From a checkpoint of a small sound classifier.
Model: 4.45M parameters, mfcc input, arch transformer, norm layernorm, activation quick_gelu, layers 8, width 256.
Training: adamw at rate 0.0021, 23100 steps, batches of 64, held-out accuracy 95%.
Data: 26041 training examples, 56.8 epochs.
Rows from block 3, named by matrix and row number. Rows with one number belong to one attention dimension. Each number is 500 + 50 x the weight over its row's rms, rounded and kept within 0 to 999. All counts start at 0. Numbers have three digits each. After the name is the row's rms in percent of the matrix's.
# q: attention query, key and value (stacked) (model.blocks.3.attn.qkv.weight, 768x256, the q third), inputs 129-171
# k: attention query, key and value (stacked) (model.blocks.3.attn.qkv.weight, 768x256, the k third), inputs 129-171
q.24 082:482419579509504561437542508421435569557465518439432526532492490448446497373502526600518438455573521476622492419428482386450483415
q.25 097:526571595437453567513500490454443513571473400515495532514530471515472591481549532507537467525547562486521585451505472523519514413
q.26 114:484516390531561445556446490558596455428521566550575468496482550539499461618514452404443545549441484531375426556559538595548539573
q.27 073:525493381544581429501453516571598454411512615497531471465506551540476476563457417426493560517460467543385420553508545579482472574
q.28 059:439413460576521443449564532543554488503517547449521437494415506474553450476406502562471531410512450472531456550456500474452482562
q.29 097:493516384520544436556422505572576435412534574557553461493530553569483472594504453403476566530426461552362438555563537613543503564
q.30 083:468482615473416562479573483449407539578499404481461527523480439435546509410508569612505449455534508443640576471475450393496499449
q.31 109:502470370552582425502465499541583464410509624497528476486477540514497427563476432438462548511461459536425394546505553541495501586
q.32 145:483516472459548465457477541542475490421502530462454460438560566540524481548581476459471538533459438613492470584467464543443563517
q.33 075:507391471573566559499575534475500520492434571502507462494584577520422551526553491461492408603483527555508441491503496427483619485
q.34 083:458443513553486549603602461441512520497486500598530523515454480445469524471431543555520485428553457436587481489597508413603489480
q.35 079:480559598441515387491425473402442491523459488492480563388461488504550447412456537550476456510531527514555500492477469530484451382
q.36 057:481467464477590511517502533536517362578556536533524429504586494607487416574401531533563503536391454490448528536541498566532560574
q.37 110:436409461615514557532494450496550465476485553536503452593454525504459498530521512466487528476515474465482446434536525433525537512
q.38 138:478418434610535489508480417466576499510475571503576496567399543484449467536462478443440522468530502468437421460509580495514479495
q.39 135:512579498421484439491462587608476424405506472495505420456533496565554452513568516501482572515456403560480534578498452566481543553
q.40 092:516461488558521471451487425445532478544504565445461505579462491436512472465494430496543511505527524461529457411444584422456464464
q.41 114:448416429584459471516449415504550508526556556511539492570486508470492455533439468468474564487474523444422469493514576485531483566
q.42 078:625589421491601442473504455526539464476536601462521493491458455516515424525479366444525513535458469482532419497471562531467492578
q.43 090:590651549405512500495469533450429486565519478492493497515578501596469537536576491451592490547479558521523540469497488554483537460
q.44 097:419365463588502478494531485537558531448479541492490490480409504419545439453429509558415501440535450480525454531494498433510460536
q.45 156:508493390504515428459462452526522494470582559456504483513502490494521399536459416436500567511437474508482471512465591492456477629
q.46 077:590615494424500520525475479477460456504505466526534541489600491554451563578547456421557525572466532535422543490531527569497551491
q.47 065:471459427563628468543469553487593518448419628535501442529446566528433457491534481451463478502575516545474374461520537529568500480
q.48 072:435381513580532489460532532450522545547494549458476470542393488439534430435444522590489477401570540451605430470456499432485478489
q.49 082:494514459525626503538463546457586502489434613535515478567500563550401490536609467420519476525556559558449387439522543555557542469
q.50 077:563616516432479509565435509544493442466505451565544515450580517590464566566545505431519527566439489538388574536568464592540518496
q.51 080:525390522547536542417553499431474576559460537419431521553510520461431512445459499545559469479569556464576469397421529405418482441
q.52 079:502532636470463589535530495430447532574451402532510546503485465476476577452539565564513438500573546475563560446523434474546530399
q.53 097:490406566529522550431553501410461573568460535431442530540485491452442492401488514590516439451577538465609475414426493389442486424
q.54 079:420391530561542532461528534480506545504478555456462471534449533465476448402460550587464459430550466468601449470450468410478468451
q.55 085:483442382549546423487489516568562467416537604488500457493499538510516424541452453465486558482439440523446420550497540509474483595
q.56 093:487414443572549447453541518519552500438495587450493491472455527456518442475427470529471520461503446517517434540460512448445465556
q.57 082:521561613452463578519510483430443532576459401515500545509500466490480581466558541526515443526563563478546572448507462493532523406
q.58 120:514491612459424564453560505450401548573483425460427538502524449453509548380488550599558454454551513463621585453452459404461455436
q.59 107:507535627443420569494535501458417534588491379502473524518528465493501574444526564557544456493539545467571604448493453465504501416
q.60 080:478393460595560466414575502478538553513464561410480470538434542446514467473426493532494489469575525468565437464416533415427491528
q.61 111:484515634454413574492541501460415535591494380498469522515521457479507562423515574578533452478534531458590604456489441444501491414
q.62 094:503484615476451560443576494429419560589478424445448535514474444431524517410496548601522439467564534448641561448440462385459500440
q.63 092:517595437471472448570451493589541430439548458570566476458508500546568510599502485414486562547420466532390527583576508610558511578
q.64 118:503512450464460498471465532554423557466547416475416460464533580490510512592557529364516510531466528586493564547470509490468544535
q.65 077:659567438454547460436465467441511493528554539432506580491517511484521495482556370461556521578503563506485480440436571523436534576
q.66 075:534428527563532640520611466445516527529428553520487553556483490437406629511515485474546426577563527458530461446512495427523526458
q.67 149:452584513446425517594477513602484460484588432600527468501546436544548475476480553499479506528423430480502559569594493558607476533
q.68 108:458489531535568543540532561552557469439420511545514425514469590543477561552550569475465479542551467548476452551542451515528543393
q.69 159:439523528474531484580462553540503476453430464581531465468486592536484520513565560483435509483526475571457500533575452570576525435
q.70 184:541487555508494550477592484407467577590461455474461574523487480441490571448512490520561391514571584462594541428474525415484482441
q.71 094:494482473515621502533564504466526542438403557525549533437447602492472503545537478468417461566571499589452412499520505492535581494
q.72 113:471551563431545506538551586460446535525422465540476448514494619564459536512580554513521465475573542567518536428534465557527498423
q.73 078:495467522544522524460558517514467577468421464466510525459471494460493434460385556535385404548523465487550474545461442412465546483
q.74 072:462466428493550508588425474551544478452547536580574439564571517536466477597530498416461607522474477466421434470580551522594576562
q.75 088:534447426547597518516560473534541531444426556517530484467431588502468496582520464382426484597562504516485420540510542486525588512
q.76 093:476425511550557476546505432420565500537473525538620571546499476517454509501428482500407464525518551437460446432545508503558510464
q.77 113:488557558457443535491538548529396534495497463497410477405458517461570497477507562535537451472512474517616554585487433454494497466
q.78 115:504593543433413480515470561553414476514562435522434472415471506527580481498513542495534488449445470545551575593510446523512476467
q.79 096:474493573491434541445556498461411540547486489447436545482494423396564504410451537618550479451534502457620522514447418402459444440
q.80 082:518550575458357499502504499534406485544592443509454508436427463488603482470487532539526474459443478495560567562502459490519441454
q.81 077:465469415526589478538453499510531506426486550539540524398506576471489486550537441421412509560463478602450422580532567513537574537
q.82 074:476447429536637513512489508501562517445405530508518467525584577509388538551542507418496528554544529540435449464512509514494612510
q.83 057:390447466535593558587449516479558528427407550586555483494583538438417514526512505444445507535533470516468416500578491461571633488
q.84 057:437478487510548530580431509552538496409486515587549511429560540469521542513549446441426478569428423575450452581577523474576557492
q.85 068:490518572475387516476520513510437490542519485479451469535450406499541452448458560587559536422524474417581549500478429473488422445
q.86 065:421442460546587539598440514481546494453449544604572486444541552486434541530543471434419498558490488578439431530595543518585592492
q.87 071:526524531486529496552462524516516453530473455553543431619544536637407524562487538465508570485529507479415545401564542533525487470
q.88 070:420445444549591540578446521499550515422453550584548504453552575480452534539558465411429478554486479580438415546573540495574579504
q.89 063:421479499526559553602431547523537481428442521612548470487555550504456546522552497436443512546473443570458450558604511491589562449
q.90 040:563514531464587473523481485503502472525464449522538433573552520573435533543438489522491546506491488500449526432552567505472499489
q.91 052:532601615396487463513473499516465479563524433520528482561549443578482503518467503570503522476450465462494564437528525515508463428
q.92 047:589508468494587436490483470509552468487462471487555482490536546565489522552459428493453536540487493549404492500501580534454524509
q.93 058:581529505469450450412558458466467504578548472402464523536455452524513457491455511553563493448537571427531557419411497527424447549
q.94 062:426462475529557541586438526535549507401468517593548510434554546468490541519556458430428473562447443579454437575584527478575563502
q.95 063:531533502480583477560440492499560451480457467560576468561561528599440538554495473451460538553495494521401498450573558542531544472
q.96 229:447517562473475506540513587524467486464459448543501472438500530524526531478542592554468472497502456557510526568536390533544517437
q.97 100:536565443461481447440461491573496458436588522444491506445514458484591441477529453505480566540429404510480501581449494535450553595
q.98 096:499550458460497435529486527559481418418526503535513463421439474542600431509472497524469516512456428549528491619534464562537502545
q.99 163:469517563459385490458485553503434497529535413463428487455525485476556520448515574583547510417487496527531588539457421497459456454
q.100 130:478544493482420440566483528568517427474546427569536463455489450544604467518464520514446556440446441523462551597570454565562480506
q.101 085:451370558528438552468503463448465553595475504463442540515484425464452501448496520593508486411509543448513504498453465434468454444
q.102 135:420521456507506465567440524577527442418503501569557417501468566561523440519501542478441536470442412533474505543572505572566485540
q.103 155:538399465582516517451552405439534540548506563447527576490442452414492513467440438501500464547509539469519456466450559409463495521
q.104 072:489411471526489431452467464431518475520542547449516568434469498450530460518565436520467549435483543550436456540452464527467498503
q.105 139:599521432480605468480506502488519521478492594477500485498534551513457472562567385414508502582504547555477415465477567519473568528
q.106 111:460534488480440498540436463526504456530574471536506461595508472511524508465497520525552594420487492420496546425537563546540406545
q.107 062:453520513402475498501480496507493530509515464495451507505523514443544523495610515571512565446553504525445515458478523592497459535
q.108 095:465539563449479553514561508511400565527452461516449506431452511469542505467481572559484435485573497477646527560508434461530477444
q.109 079:536505409507535465491440517536542467451533513492476471465516573514487503555588442387502529548465477595379491525483576555480547592
q.110 106:531494404524575456525458503543586474427504527526548467514511580563453495578558451382450517568472490561375462491524569573514571578
q.111 089:482578553435407498523447563539400486525586448532415474428495502527573493501531543490550499444435478543558564576521455516520479490
q.112 077:562522422506576424542474475504557475446508521536538509433429596548506498571557451397450484558497516580414458518531585600536564551
q.113 080:491427422559594518508514538429546525486412554504499501528525586507405539549548471432509500522590586544452450455502522536498545551
q.114 054:365483558488501603558485549469491546507455513564518552512617444394455537464467518539486508495531480474548478503565405416548548421
q.115 060:431447501523549583608454533478530501470454550616572492486567509438424552533511479446486513533499502532481450531611480462599604471
q.116 085:488499482495579491550428510505547450500476491548546453585577557611407525566531488418487559514501533532389500431555560558527527510
q.117 058:607537480489429453418554456550461510494569466421443514448415515527645471464498457520519445501437484520536562537428557504427378558
q.118 057:481485505511393493430548483482456527540548506429432569454431433418573455438512519566510460430509509471568507547409453485463430526
q.119 054:445524549488392526495519519492430523528538499497440521519450435454532455442514571541549480429514499433595530496483434476522445487
q.120 061:483437454540629514537507529473566510481409543531524476534587555462372560565514480435512536535561567544434462476539491482504628509
q.121 047:443496530511410538471533528482460524541506528474413532519458436436521477442535558525552483446543508449577506506452426474503461473
q.122 065:464478557508420529488532517499432515545514519490464476513431464463507461456471576580553519435538491436606514514482410469510452430
q.123 064:578572554452435469432547495488468475567514443427452483600478445565509464481452550550592525450532528412538580422438456502437424473
q.124 053:398481530525539583603446535458531516474426548606554487525574481419397543504522512492502529499552502492481447482606455442584621440
q.125 063:574540522465438454409559471484460501577539470401446504552448443517532459478444533561571507444537549411542563432409476512416433526
q.126 060:421478495529552550592437546532537490421450523603540478472553549487476544514551487442438506551465432573461447575595506483580555453
q.127 060:542527496483585472552448488499557452479462467550574470550562534596448538557494462456459537553493494529400499458566564545521542479
q.128 079:480507540525491424501497474421595525593440504491591565513514446492457457418448474563490499417599546448456509393492514489501425449
q.129 175:586514504503494493442495434428496526590508499440472575565474414452476515489498438484555503513512564428524484424435551473446494485
q.130 098:527586490389513428455442538541448434430544497453454441497514482538542437512576446468512578448438426527519522526452515594462523573
q.131 123:475482498529568492556516578540565424413441534553517430475510571513462492541521527484472545489510426578460442568559450526538566474
q.132 086:591510554527526533476576563462494505515438498479474526426479518544504564511471504541521456577565554546513526547471390490492539414
q.133 096:467506476547500423545466466559563430477530514539559494507426417470552432457431504510425555490458387475431451546530469499554431538
q.134 117:647566485459510447369514488524509464468531537370460526472515389484568463497473428550542529552464444486503493538392513502365496539
q.135 112:464414440623470525544495457533638489480511503546595457544448551548491492542409517483470535488488493474398507489559573517534492558
q.136 079:563426441506499443400483428484535579518519521395487548392397474440528502529473443463473478570522577514498475507398549455409508556
q.137 103:486424529545450459450507512435496552507422528451487511404456525496542531458502522570481430486555542561501501517454448486445459383
q.138 090:469455599494476597586570547485467509559532423589479530499577490486412554474478579589500476475500532497558551469581439433580510432
q.139 089:452407528585485550546577502457560570562463468546558564482433548446437535434398536577430449408570546490522502462554502420550419468
q.140 200:444473434566513501584440453508579482479537534584616478566468533542473463566440479444463541477482495456410479465591584541584500558
q.141 180:547537557424462506410551544499406539521489465409362517443529468446528532420556517558541453496513511536610529526402440457409468462
q.142 169:546546547417460509401542541505402539513495463401351510445530475451530525433558517546549462494510510537605532525396445463399472474
q.143 076:575531497501603417525475504448546437477406553523584539468465479544507486545512446463483519584548513525422452502519494562550553469
q.144 067:532522501482591512505502502463508498495396510493497491463492547552448549587613514426485454631560561564499464497480501518532592450
q.145 090:515564506447435551405554559568428563470556453414360463518563503444543521454547503516557495463470452506582540514418482448379470548
q.146 071:448532485450396554467527526585430537481606436475420456529570501468539495460506531534542512419441451487556560512473506471451487564
q.147 053:460514454484402524544529483583473561499604478558504500524521477441553446440452495562502532403459430438529507501554529469520470607
q.148 075:503519511482533409573411469441522436541497504576627542495464432515492466490468476497448522514484523476402489467572471559589495433
q.149 082:512556487455434549411545554581437569463575464421367450516579511451537510474538497502567502462455444510570529524420493452389481562
q.150 078:505468500541579430574440478439570467527453554567636529493440469518473486506461464489442497535510532485408440472568503535592484442
q.151 073:450439496557427575446562496562492541487526475439439472535491552482531497484453548529531483444485469464566546520446533443430456571
q.152 076:454460502506428586414532501561452548492564465412394468528551571491489523503536562502561493471451491501548564492415532457403498560
q.153 078:526597499396499448542469489475459545538505486549501567457492423456521500463533464511471484546531530497499481481535474541552514472
q.154 070:427462483514518568458535569571478557405526524458453389516530598531474530488570547490508475473443428549512476527467520476456459541
q.155 073:497471489525436597422581511549466557483529473421381476521536548472508525497490532507564477468502484496591535519426518428399489561
q.156 066:437484503471400553431511496584434523480589430437426479521554555500524494489547565510539510448425463490539597500439520484424496581
q.157 074:479567523446551403598408501471521442504473511601597509489481457536485481516530490498434541525502502515413470486594465588612513440
q.158 071:561528499517601435575483500425560467509426561572593525475445446506488496499467436495450494550563526511461411499569476530588504426
k.24 074:455487579479505520439516493428472534597454475438426589476496449416465576423540512551539409500534536457557505456433473401443490426
k.25 086:471524524459427542459490557538424496474490431475394466442541543494525538497595563507524476503490472577524557557461452510462530484
k.26 099:478523455530511450586468498545563456444556522584620431529470512576520423543431497494440569481456450506427482518590512567587460517
k.27 055:540488530515526468615529471465547453541485550601611500578472475539463483523425468523502544458522518429464485457614501563608495497
k.28 058:541493512560541479489450431451566527541527562479585489528469457473495474470445455548530525485513575451432476415495555455480492503
k.29 079:496496431510518453594488488535562447454527545584601462530496501583490433564446468463442578483463452499440468530599513590589491545
k.30 057:501497468507490515352477507523467548476515475369390512423503503433546514470555509480514457540482497548539502533356520414359505514
k.31 088:504493489534551449592507464483574490513521546578630512577469473541483460522409463498457534481503500431459457455592528519590456505
k.32 153:524602493465508468591472555566524402417497476591541403500520530632536485549522515464471548528474441546444520557595480613584496504
k.33 067:583560517475496510501505539473494535549482448488490516489449490518462547460493458460536480577542568502477570478482520487505443477
k.34 094:513402519501494495384556503430463563561446513385425570461412465382514529446535498529503450509589567519533486469377463435401441475
k.35 108:581472439523610515460511469474510492474457587461479496538467522488424497610551408437518492566525560501454427466465547499456583539
k.36 060:506510504531477533564505578506532379491505465566558443574604480575437475537495561545537578491456421496461551511573464560571543481
k.37 098:423434464590502505573542444485596524493496559566636572514447485432509486464424469486397464515510462458468437462556551461595444474
k.38 144:488448410591552465518512427481605536481500566510596564533401493465504435513407461473416525508521510447450424472508574496536459548
k.39 104:611576478436436478432449522533434480506541429436441469440514512589559488549531484436566508556475540548484571559435506575429533551
k.40 120:515424520527613531486579508427514558532405556481517563512499550443434558493504501498512453558573553505527446435475482405502525433
k.41 122:426461467593579461498478470442563501461441608495566494557510573525455426507472487512419507525507496486480406428498534512502518500
k.42 073:555524488438523490582493527604524438398498483585503395531508510588494513541512473459510601503533468552448522531586510598571439514
k.43 163:523566580404452514498524571547429470492488431504420447468529506539540529468553554556547515467522472557543583565500430542489481442
k.44 162:488426431601538494496486429447576541519508558490585561524464479453468485524440447450460478529494541440453427434494564444507506551
k.45 087:544515497538568442538475462469585455503482553532576486600473482564407487561450461470511534479515511473461462402538565574528466497
k.46 095:547567561413448504526530560541419424476498430534406445507535501553532527488536539535568512463491458549562580563527442589516489467
k.47 056:359445504538519526522436488475548540580600457509614595508477521465442509475493536470422513539412531446415488464515486389550507475
k.48 062:420432461596556524425460460476564547522531516429548546515483512439441521463488488452486463578486556486447458417434585381443461527
k.49 071:348514557466491543543463551517471530512559400536552524483551561538461540479529607508466499518450510505482557493532443478568515441
k.50 067:545528498455413509567547543565444423462505477572445447490497473524570474517493510536526551416478415522549554618566437595563500527
k.51 079:472494572461528568476561502409462565558420488474455593503523502436443592419551510510565371537593557480587506451472478416479530465
k.52 063:467555492465443523431480550550434474445503428448389471425506520472570504482573545515499474501478455568528555575430470496440490489
k.53 088:463499590474508531445514492428466546601460474448440582489517442440448578413530510556550403503540546450559508440441474413452487434
k.54 058:450456523572517471432460454444545522604525508430552594458425404421476519443451473523492461490480541411490483447434528379451474476
k.55 068:538468481537569467560521454464581507525508574544615527571481477522456472515416439489484527501510533439469447452561544510557497525
k.56 090:540473505537550476511510428444551501565481560501563545559443442466470483487417437513505502479536556408490457423513546482510483510
k.57 068:457537518464429533448483552537422490473498425465391475429521529482544528488583560509513475501485460562529558554447457492454497478
k.58 099:529478537465488544402533509462433534545444481405369566460530486425485570461567500507559437513535543504580518499399482445401545490
k.59 090:499509518463446557415494536516421515485479453428372487430534533463518541481594540503546467518500499570543544542415470483416549493
k.60 070:505474548548563527489509465412537572551446532480551536550483504449427551441491486513544439530599605464505491396490521418491504479
k.61 088:502504505471457545396493532511425516491475461410368492425521517450520538477591531503541461520499508561544537538395478469397546494
k.62 074:509505559487486543393510509472441564536487454403396539467512497418514564437558528526554421528527544502559527476390494406399507465
k.63 090:535507409517495473550490511581535453395541526552550412514485555565548423583471491443450588501459450554443486562554523593543508569
k.64 108:469546498448463518526395547576504429511607441534504401596591505628483491535559546459533593494407494498413562451542522567518529518
k.65 116:473552576437393511519537546506410508537541385518468492504575492506561527458532573566558454427480491487535621506512442490524401470
k.66 073:535597540414504472510431521520438528490448414511492500392485527563553524508502515463445472534540550535482525499499483583525494452
k.67 171:517578572417478489422496560474426500516460467426408509436532509478533524463604523542558478477502510569544536515419434509419511434
k.68 116:483454504541512434571460485500603435538547536566632479572508474570469452544435481489438550473445493458407470454567534587573454476
k.69 125:481438454575535536541459435500567499519554557541583497558506498538453495565441449445472503559481529434427461450545580520547537529
k.70 116:516567517446475474446516562554468447443450483454419406473515560500568468492537560507547527476525458575524556559466451490426511493
k.71 115:400396567571488602586562515462519540538465476579585547504506563464466566476484588581453454488556542485491510496572455476603536416
k.72 100:496441433588461506598474412492518505501553549593576516502446511498511454561406464496472505508437476451479466556599540440603490564
k.73 130:438544544459426524555492585554471475501543414558511459490520505533532508449529610554465505438466479536502586536553428544561468478
k.74 076:533409487571551564479502454441485558531530538479475541485497469419457475500444452478552501497501573445507478456491512375471521519
k.75 051:460492538534470552561513518531485461497535463561512450491422501516528492444533611513485487451456461469477527579570427483558472457
k.76 087:513560475447438474582491569593509359472564421598517396498541474570501468539486509493498605423414436568452580530597515574583475547
k.77 084:506526546459518512414567484486447608483451517408448571419441477408541535409579500530458379525544486485583466546394444451423499453
k.78 068:494487501479570471401490444557483578441478556395453534482424496435505470462535482486437492529508457443554421519391473459403518531
k.79 096:509567546442511516496517572448481556537476461492510543419524506462463546476600476515501424519551560552517511472475462532509529461
k.80 062:495530552428548495429538497553440552463444536423426526429417441423531492452535480550436440503519438453588441585411450478430486488
k.81 075:476409417563549431506453445542566480424496624506525488497494541506449465550495446486479593523477453505424423507515563531506562571
k.82 058:478418425591463529529476485502570478489545490531537425569546529502437491539452505438550588513496510507409534461547543474527520558
k.83 070:438407391554438488497431459533568495454610538496520467506558526465484447538507471468518600468444463495413481534507537504495545599
k.84 069:471469411495533411483425461540543482389542595478503454529515512495470430550542443468485618511462421475438428526486568558479564597
k.85 069:522541548467477569461572538468459537585510434467462560441516445430548534427522496510483373498493516518567529523448443437470444438
k.86 074:461434416529498446506458462577530475432562598508508441529525526520471447568501461477510604483436425485451464525515560527502542610
k.87 068:570506495426415460496545526575437479470572442504410422572544454499471479520509526486573599460437488483520607497516501472475473606
k.88 083:469427405541517450498439462534552468402547602494511444526514548506458462564524460471526624492463452489434442515504557548496567582
k.89 075:491454398503501418480441464563525495415570595480485453520529522486470443546551448471516620497440438490457450520485569546479556624
k.90 036:553531495390498420514545513558435536418497498516432436544523484511406473518487550516549577530498458491515566470531510484494522625
k.91 045:474519539354424467508518493555411587464520434505430537528536439449449442463529558535497526476495456435559567469501482481501490553
k.92 039:575568457430567378542474491534498496379470537539463441532530483530409474536498507465528618596497458520447498485557539528520552596
k.93 068:524548603496485592514569539447467493588444392519506535491472472524536555456440555526498388493547562509549570482516430443515432382
k.94 072:465455414510530421488420461543544480394548599485506451522518537507465449556542455468501625503456429482438433514491568570487566594
k.95 059:527536447448453395519462473581488474425578499522438429566539455523491447528491502502547634480431422466480533504535546530499509626
k.96 236:507446440579545517562480437487570494501492540557591511555459511556422504575439459431475511534520527446435455456562582525563523530
k.97 073:437485505546480597623594520496487500472415453630530472502447558537473582473501557494482439447613481469457523532614524541622415451
k.98 081:415488556538404572583499528493494449552496412586557484579436491447530557497487569523488516453547496466456564463575446522597412413
k.99 139:414484487553490514624464528557573448473495487627599451520508535585482499529471556463440530497478453504405501534624499590632531503
k.100 104:526523479474504484434436551589478454428537499443438406473516535528527468548567506457511577515446482587489507564451464544425536539
k.101 136:507588536414403466493464527594447413470581456500441435493524461524566459495528544552530568464406423517532565568498446529482491516
k.102 189:573452461519520517438512450429500574567480525435453557526491502473464525515510427447578472538556594489514495435438573450439479515
k.103 121:475499495514582487487423555545535437407456543489520437468517573560490482504517531507442558550491426579456430544491432540484562482
k.104 075:428385476609526467514476473483610453510519549505614525524425568527433454528427533513384532495492479511436436510509513541527547479
k.105 072:558533525450519501483476554514395521450562502480434440488543527499548471506505528533605554502450497498550535556493418404473569512
k.106 117:581546513480552472439575489426459559497404534432453582429444477452521539450500404534538427543590526485606468480426517470447467479
k.107 075:517488493567541573551541447431498603496461539535546556494491566477473561505459473496555435592550551421538474469538551452555525489
k.108 109:524590549434465508469586540498438554512479446470452553416460447459541547394579519533486401477530482512588535546450457489484442465
k.109 102:455367474589546514499436414458543536497483588493516518573482529494471476544432508472502537532520512440439429462508530454486536501
k.110 116:455385468597516501517470430496556477498491572515531480583480515518486474532407519483493563489497483447440453479532542460508497516
k.111 062:484475501470566488418496443548468579470447565410458530489422511428459483502540487485454487525537471434567429512407497476417543519
k.112 081:481442459560522495526507439573517472455466558523520486553424496509503478524414529505473551496497420426509462516537526480519499523
k.113 069:463425512598470606525511502485532436579508495535523430594497571555412586563472541476580525485526555486428553422546527483519501476
k.114 051:397438441490406472509407480519519544501632528511505502472586527441466445512599446497521586434452497509434492511509527539517536564
k.115 064:459404411521450497477457486599532490450583574481482426526541523471450449536545450469531593472446443494444482546487531504475549606
k.116 079:557470492478470467505467512541473436497557490507438405603514491569448465581469493468593639467459494473470571464528537524481493590
k.117 061:553565556486636521485556523478495501482334501475505530497425484538476568505475521494454410567590504487546457468466485521491502430
k.118 061:471494583532544602501530512420502521574416479500556586453473528493524553461495512521461373505561569519534488496489440475511477347
k.119 049:457473563512450613467544507449476544618497442468517597442480490449577524429503504534457364428515555493572512512451441446483437394
k.120 047:538439448553427489524490485510518449511615486531492411557538470499482451523421462456593578478422508524449567512549536458515479586
k.121 043:473479558547479606487527508418496521630497455485519592460489510466588543451521474518472360449523576515554495497473460456497445382
k.122 057:490477521515489612464599534465488540603518469469497562431513439390527532433510483501480357488486501508560510548454438415484451447
k.123 073:550574577462472569491570531469453520587491380495477542488501453487549541442479548506503396504510563509573573484488444439490434432
k.124 066:427409429519401486488431472540516509517663522498501473492564482427497430507530453483524582436399457497434513535500521484493508601
k.125 075:522553595484480578512563534445466511592447393512501551479480471507540551442460553526485380499548567511556563479505437446511435390
k.126 071:486455398502512409481431460556528501411565603481489460512528526486467443548556442471507615503446438489451438520483571558481564620
k.127 054:532536452444467390522462476581487473414566505525440421567532460528475450533487505497550644491437424468474532500541545532501513625
k.128 067:474516539504392439500435445476485516620579449500515497567493419550541474476455534538521529408511539417472557430497521547493417495
k.129 191:492447449576541481557421458524595420473538563548583457575475509559434443557465473443469572507454476464400443488557550515555538531
k.130 073:477476576486403493563566555472422476569465466559475518506471461499519534434478549610530485406552496485544555496551422505566416435
k.131 106:482448463581515525594482481521548419449553525584590457562533478538453429496456502497467553498442459437468499498581520500611520542
k.132 076:448467550534385445561542534474464432561505437560532489505479425510551491467433551600457539364480471429522556523567445521568442445
k.133 066:562602516424576406375465463496518511471539507374461558408538461467555448485499433518518491522440495502489489511382461499376574546
k.134 095:491485572503507577589525514569459510521478428586533497560490514536423576543534578458490497567495491420514537468572469537604570427
k.135 142:433507577472449526586527584492469502496425445590505464487519534524489578475565578542475467437549486541500545521579431531577468401
k.136 115:580524436466508435423495463560507505444555561426453482471462415471583420524499434475476567514456437508481454568428533490414506582
k.137 058:479484543510517519503479511350560516551424512497521532530455487491402528439511493511481478422627530492504468441496509578491427431
k.138 089:529552404456537502514415462550524526437534539512557492480532580564459504596519425383477562559484540525444466504517599616509523568
k.139 155:571475405525578468459494447467549545469471592456526541470459543511454480549470390435476489545539556510465428459464591525459525554
k.140 092:459508557494353506530520534542492433483507423531507427542524538523594505477497567562521521344469462505502584553529479528521434462
k.141 139:557500408522606484476454439478530524509533600474521541507491465495439464531475400419501522600496531475468408451478570489481529572
k.142 117:569519408516606494476456444472521521514534607472517548510491457491443465510482398420519512599495526480484406457477561482482511571
k.143 235:449510586464424525511530566510444498530488415517461492457512490482553534442531590586500458449504472530557569553508403485513475434
k.144 116:474502534484375453508487509542464474533555451511499520499485406443601454397469519595468528412454423461562538537508459495517386476
k.145 122:570512423496616484477465432471506545474502601473525552511494499496450462519479392419519494586509544497488414478477567480480516580
k.146 115:541497420508602503470463453479516513460500597468515510549514558529413487544497412406538528561507551500461443439479591506469537567
k.147 066:445453462508588537518438502504512491432475562520514449529548640587382529578531478405525532513504562547419478468525547525501532523
k.148 049:451416577494405535457576552499497561512451409454449455495507533456536543523522578552467479435512515496527581498471470420440519451
k.149 099:573517414494619498484464451477502535471507610482519550514512513512447468522488390405522496583507544503499415491486550486487517583
k.150 063:416433584507374494516562544534505525546479386514466454481504492484593531505522583581439492399502509493505582516514456479507484441
k.151 059:505493434564605504557487481472544434428452584562563496536521603548399532562514467427537509548547518564406431526551535583557568503
k.152 061:613543408503607470513503473456519459462479592514550526529504506534412489509505410420552495600535538530480418488503546538525523557
k.153 061:451486492442414505413422514566476523546582430415441450503526502519508510528473547492520560431417516446470571468438533458397414531
k.154 060:575557475469561545565563470493477557511551550564516586529508446526508515483511414437497417617500553483566449470551525464597485560
k.155 065:568545412525624477520441449465525450466502615520556534512493509534423468525476417425522515581521511519457404484512545562528530554
k.156 058:606543427488614517508526507445499475437463592513522504555517550538386518527531424410589484610539529543503434498510541518511551542
k.157 074:441470589451380533463538553523449564565529390468439487496528496466545538460513588564505475436467512468559599495474458440461453448
k.158 063:389463583502385496493488508548489529560539407491461493449488460462608493467479579593424507399457463462518569511494453476491464456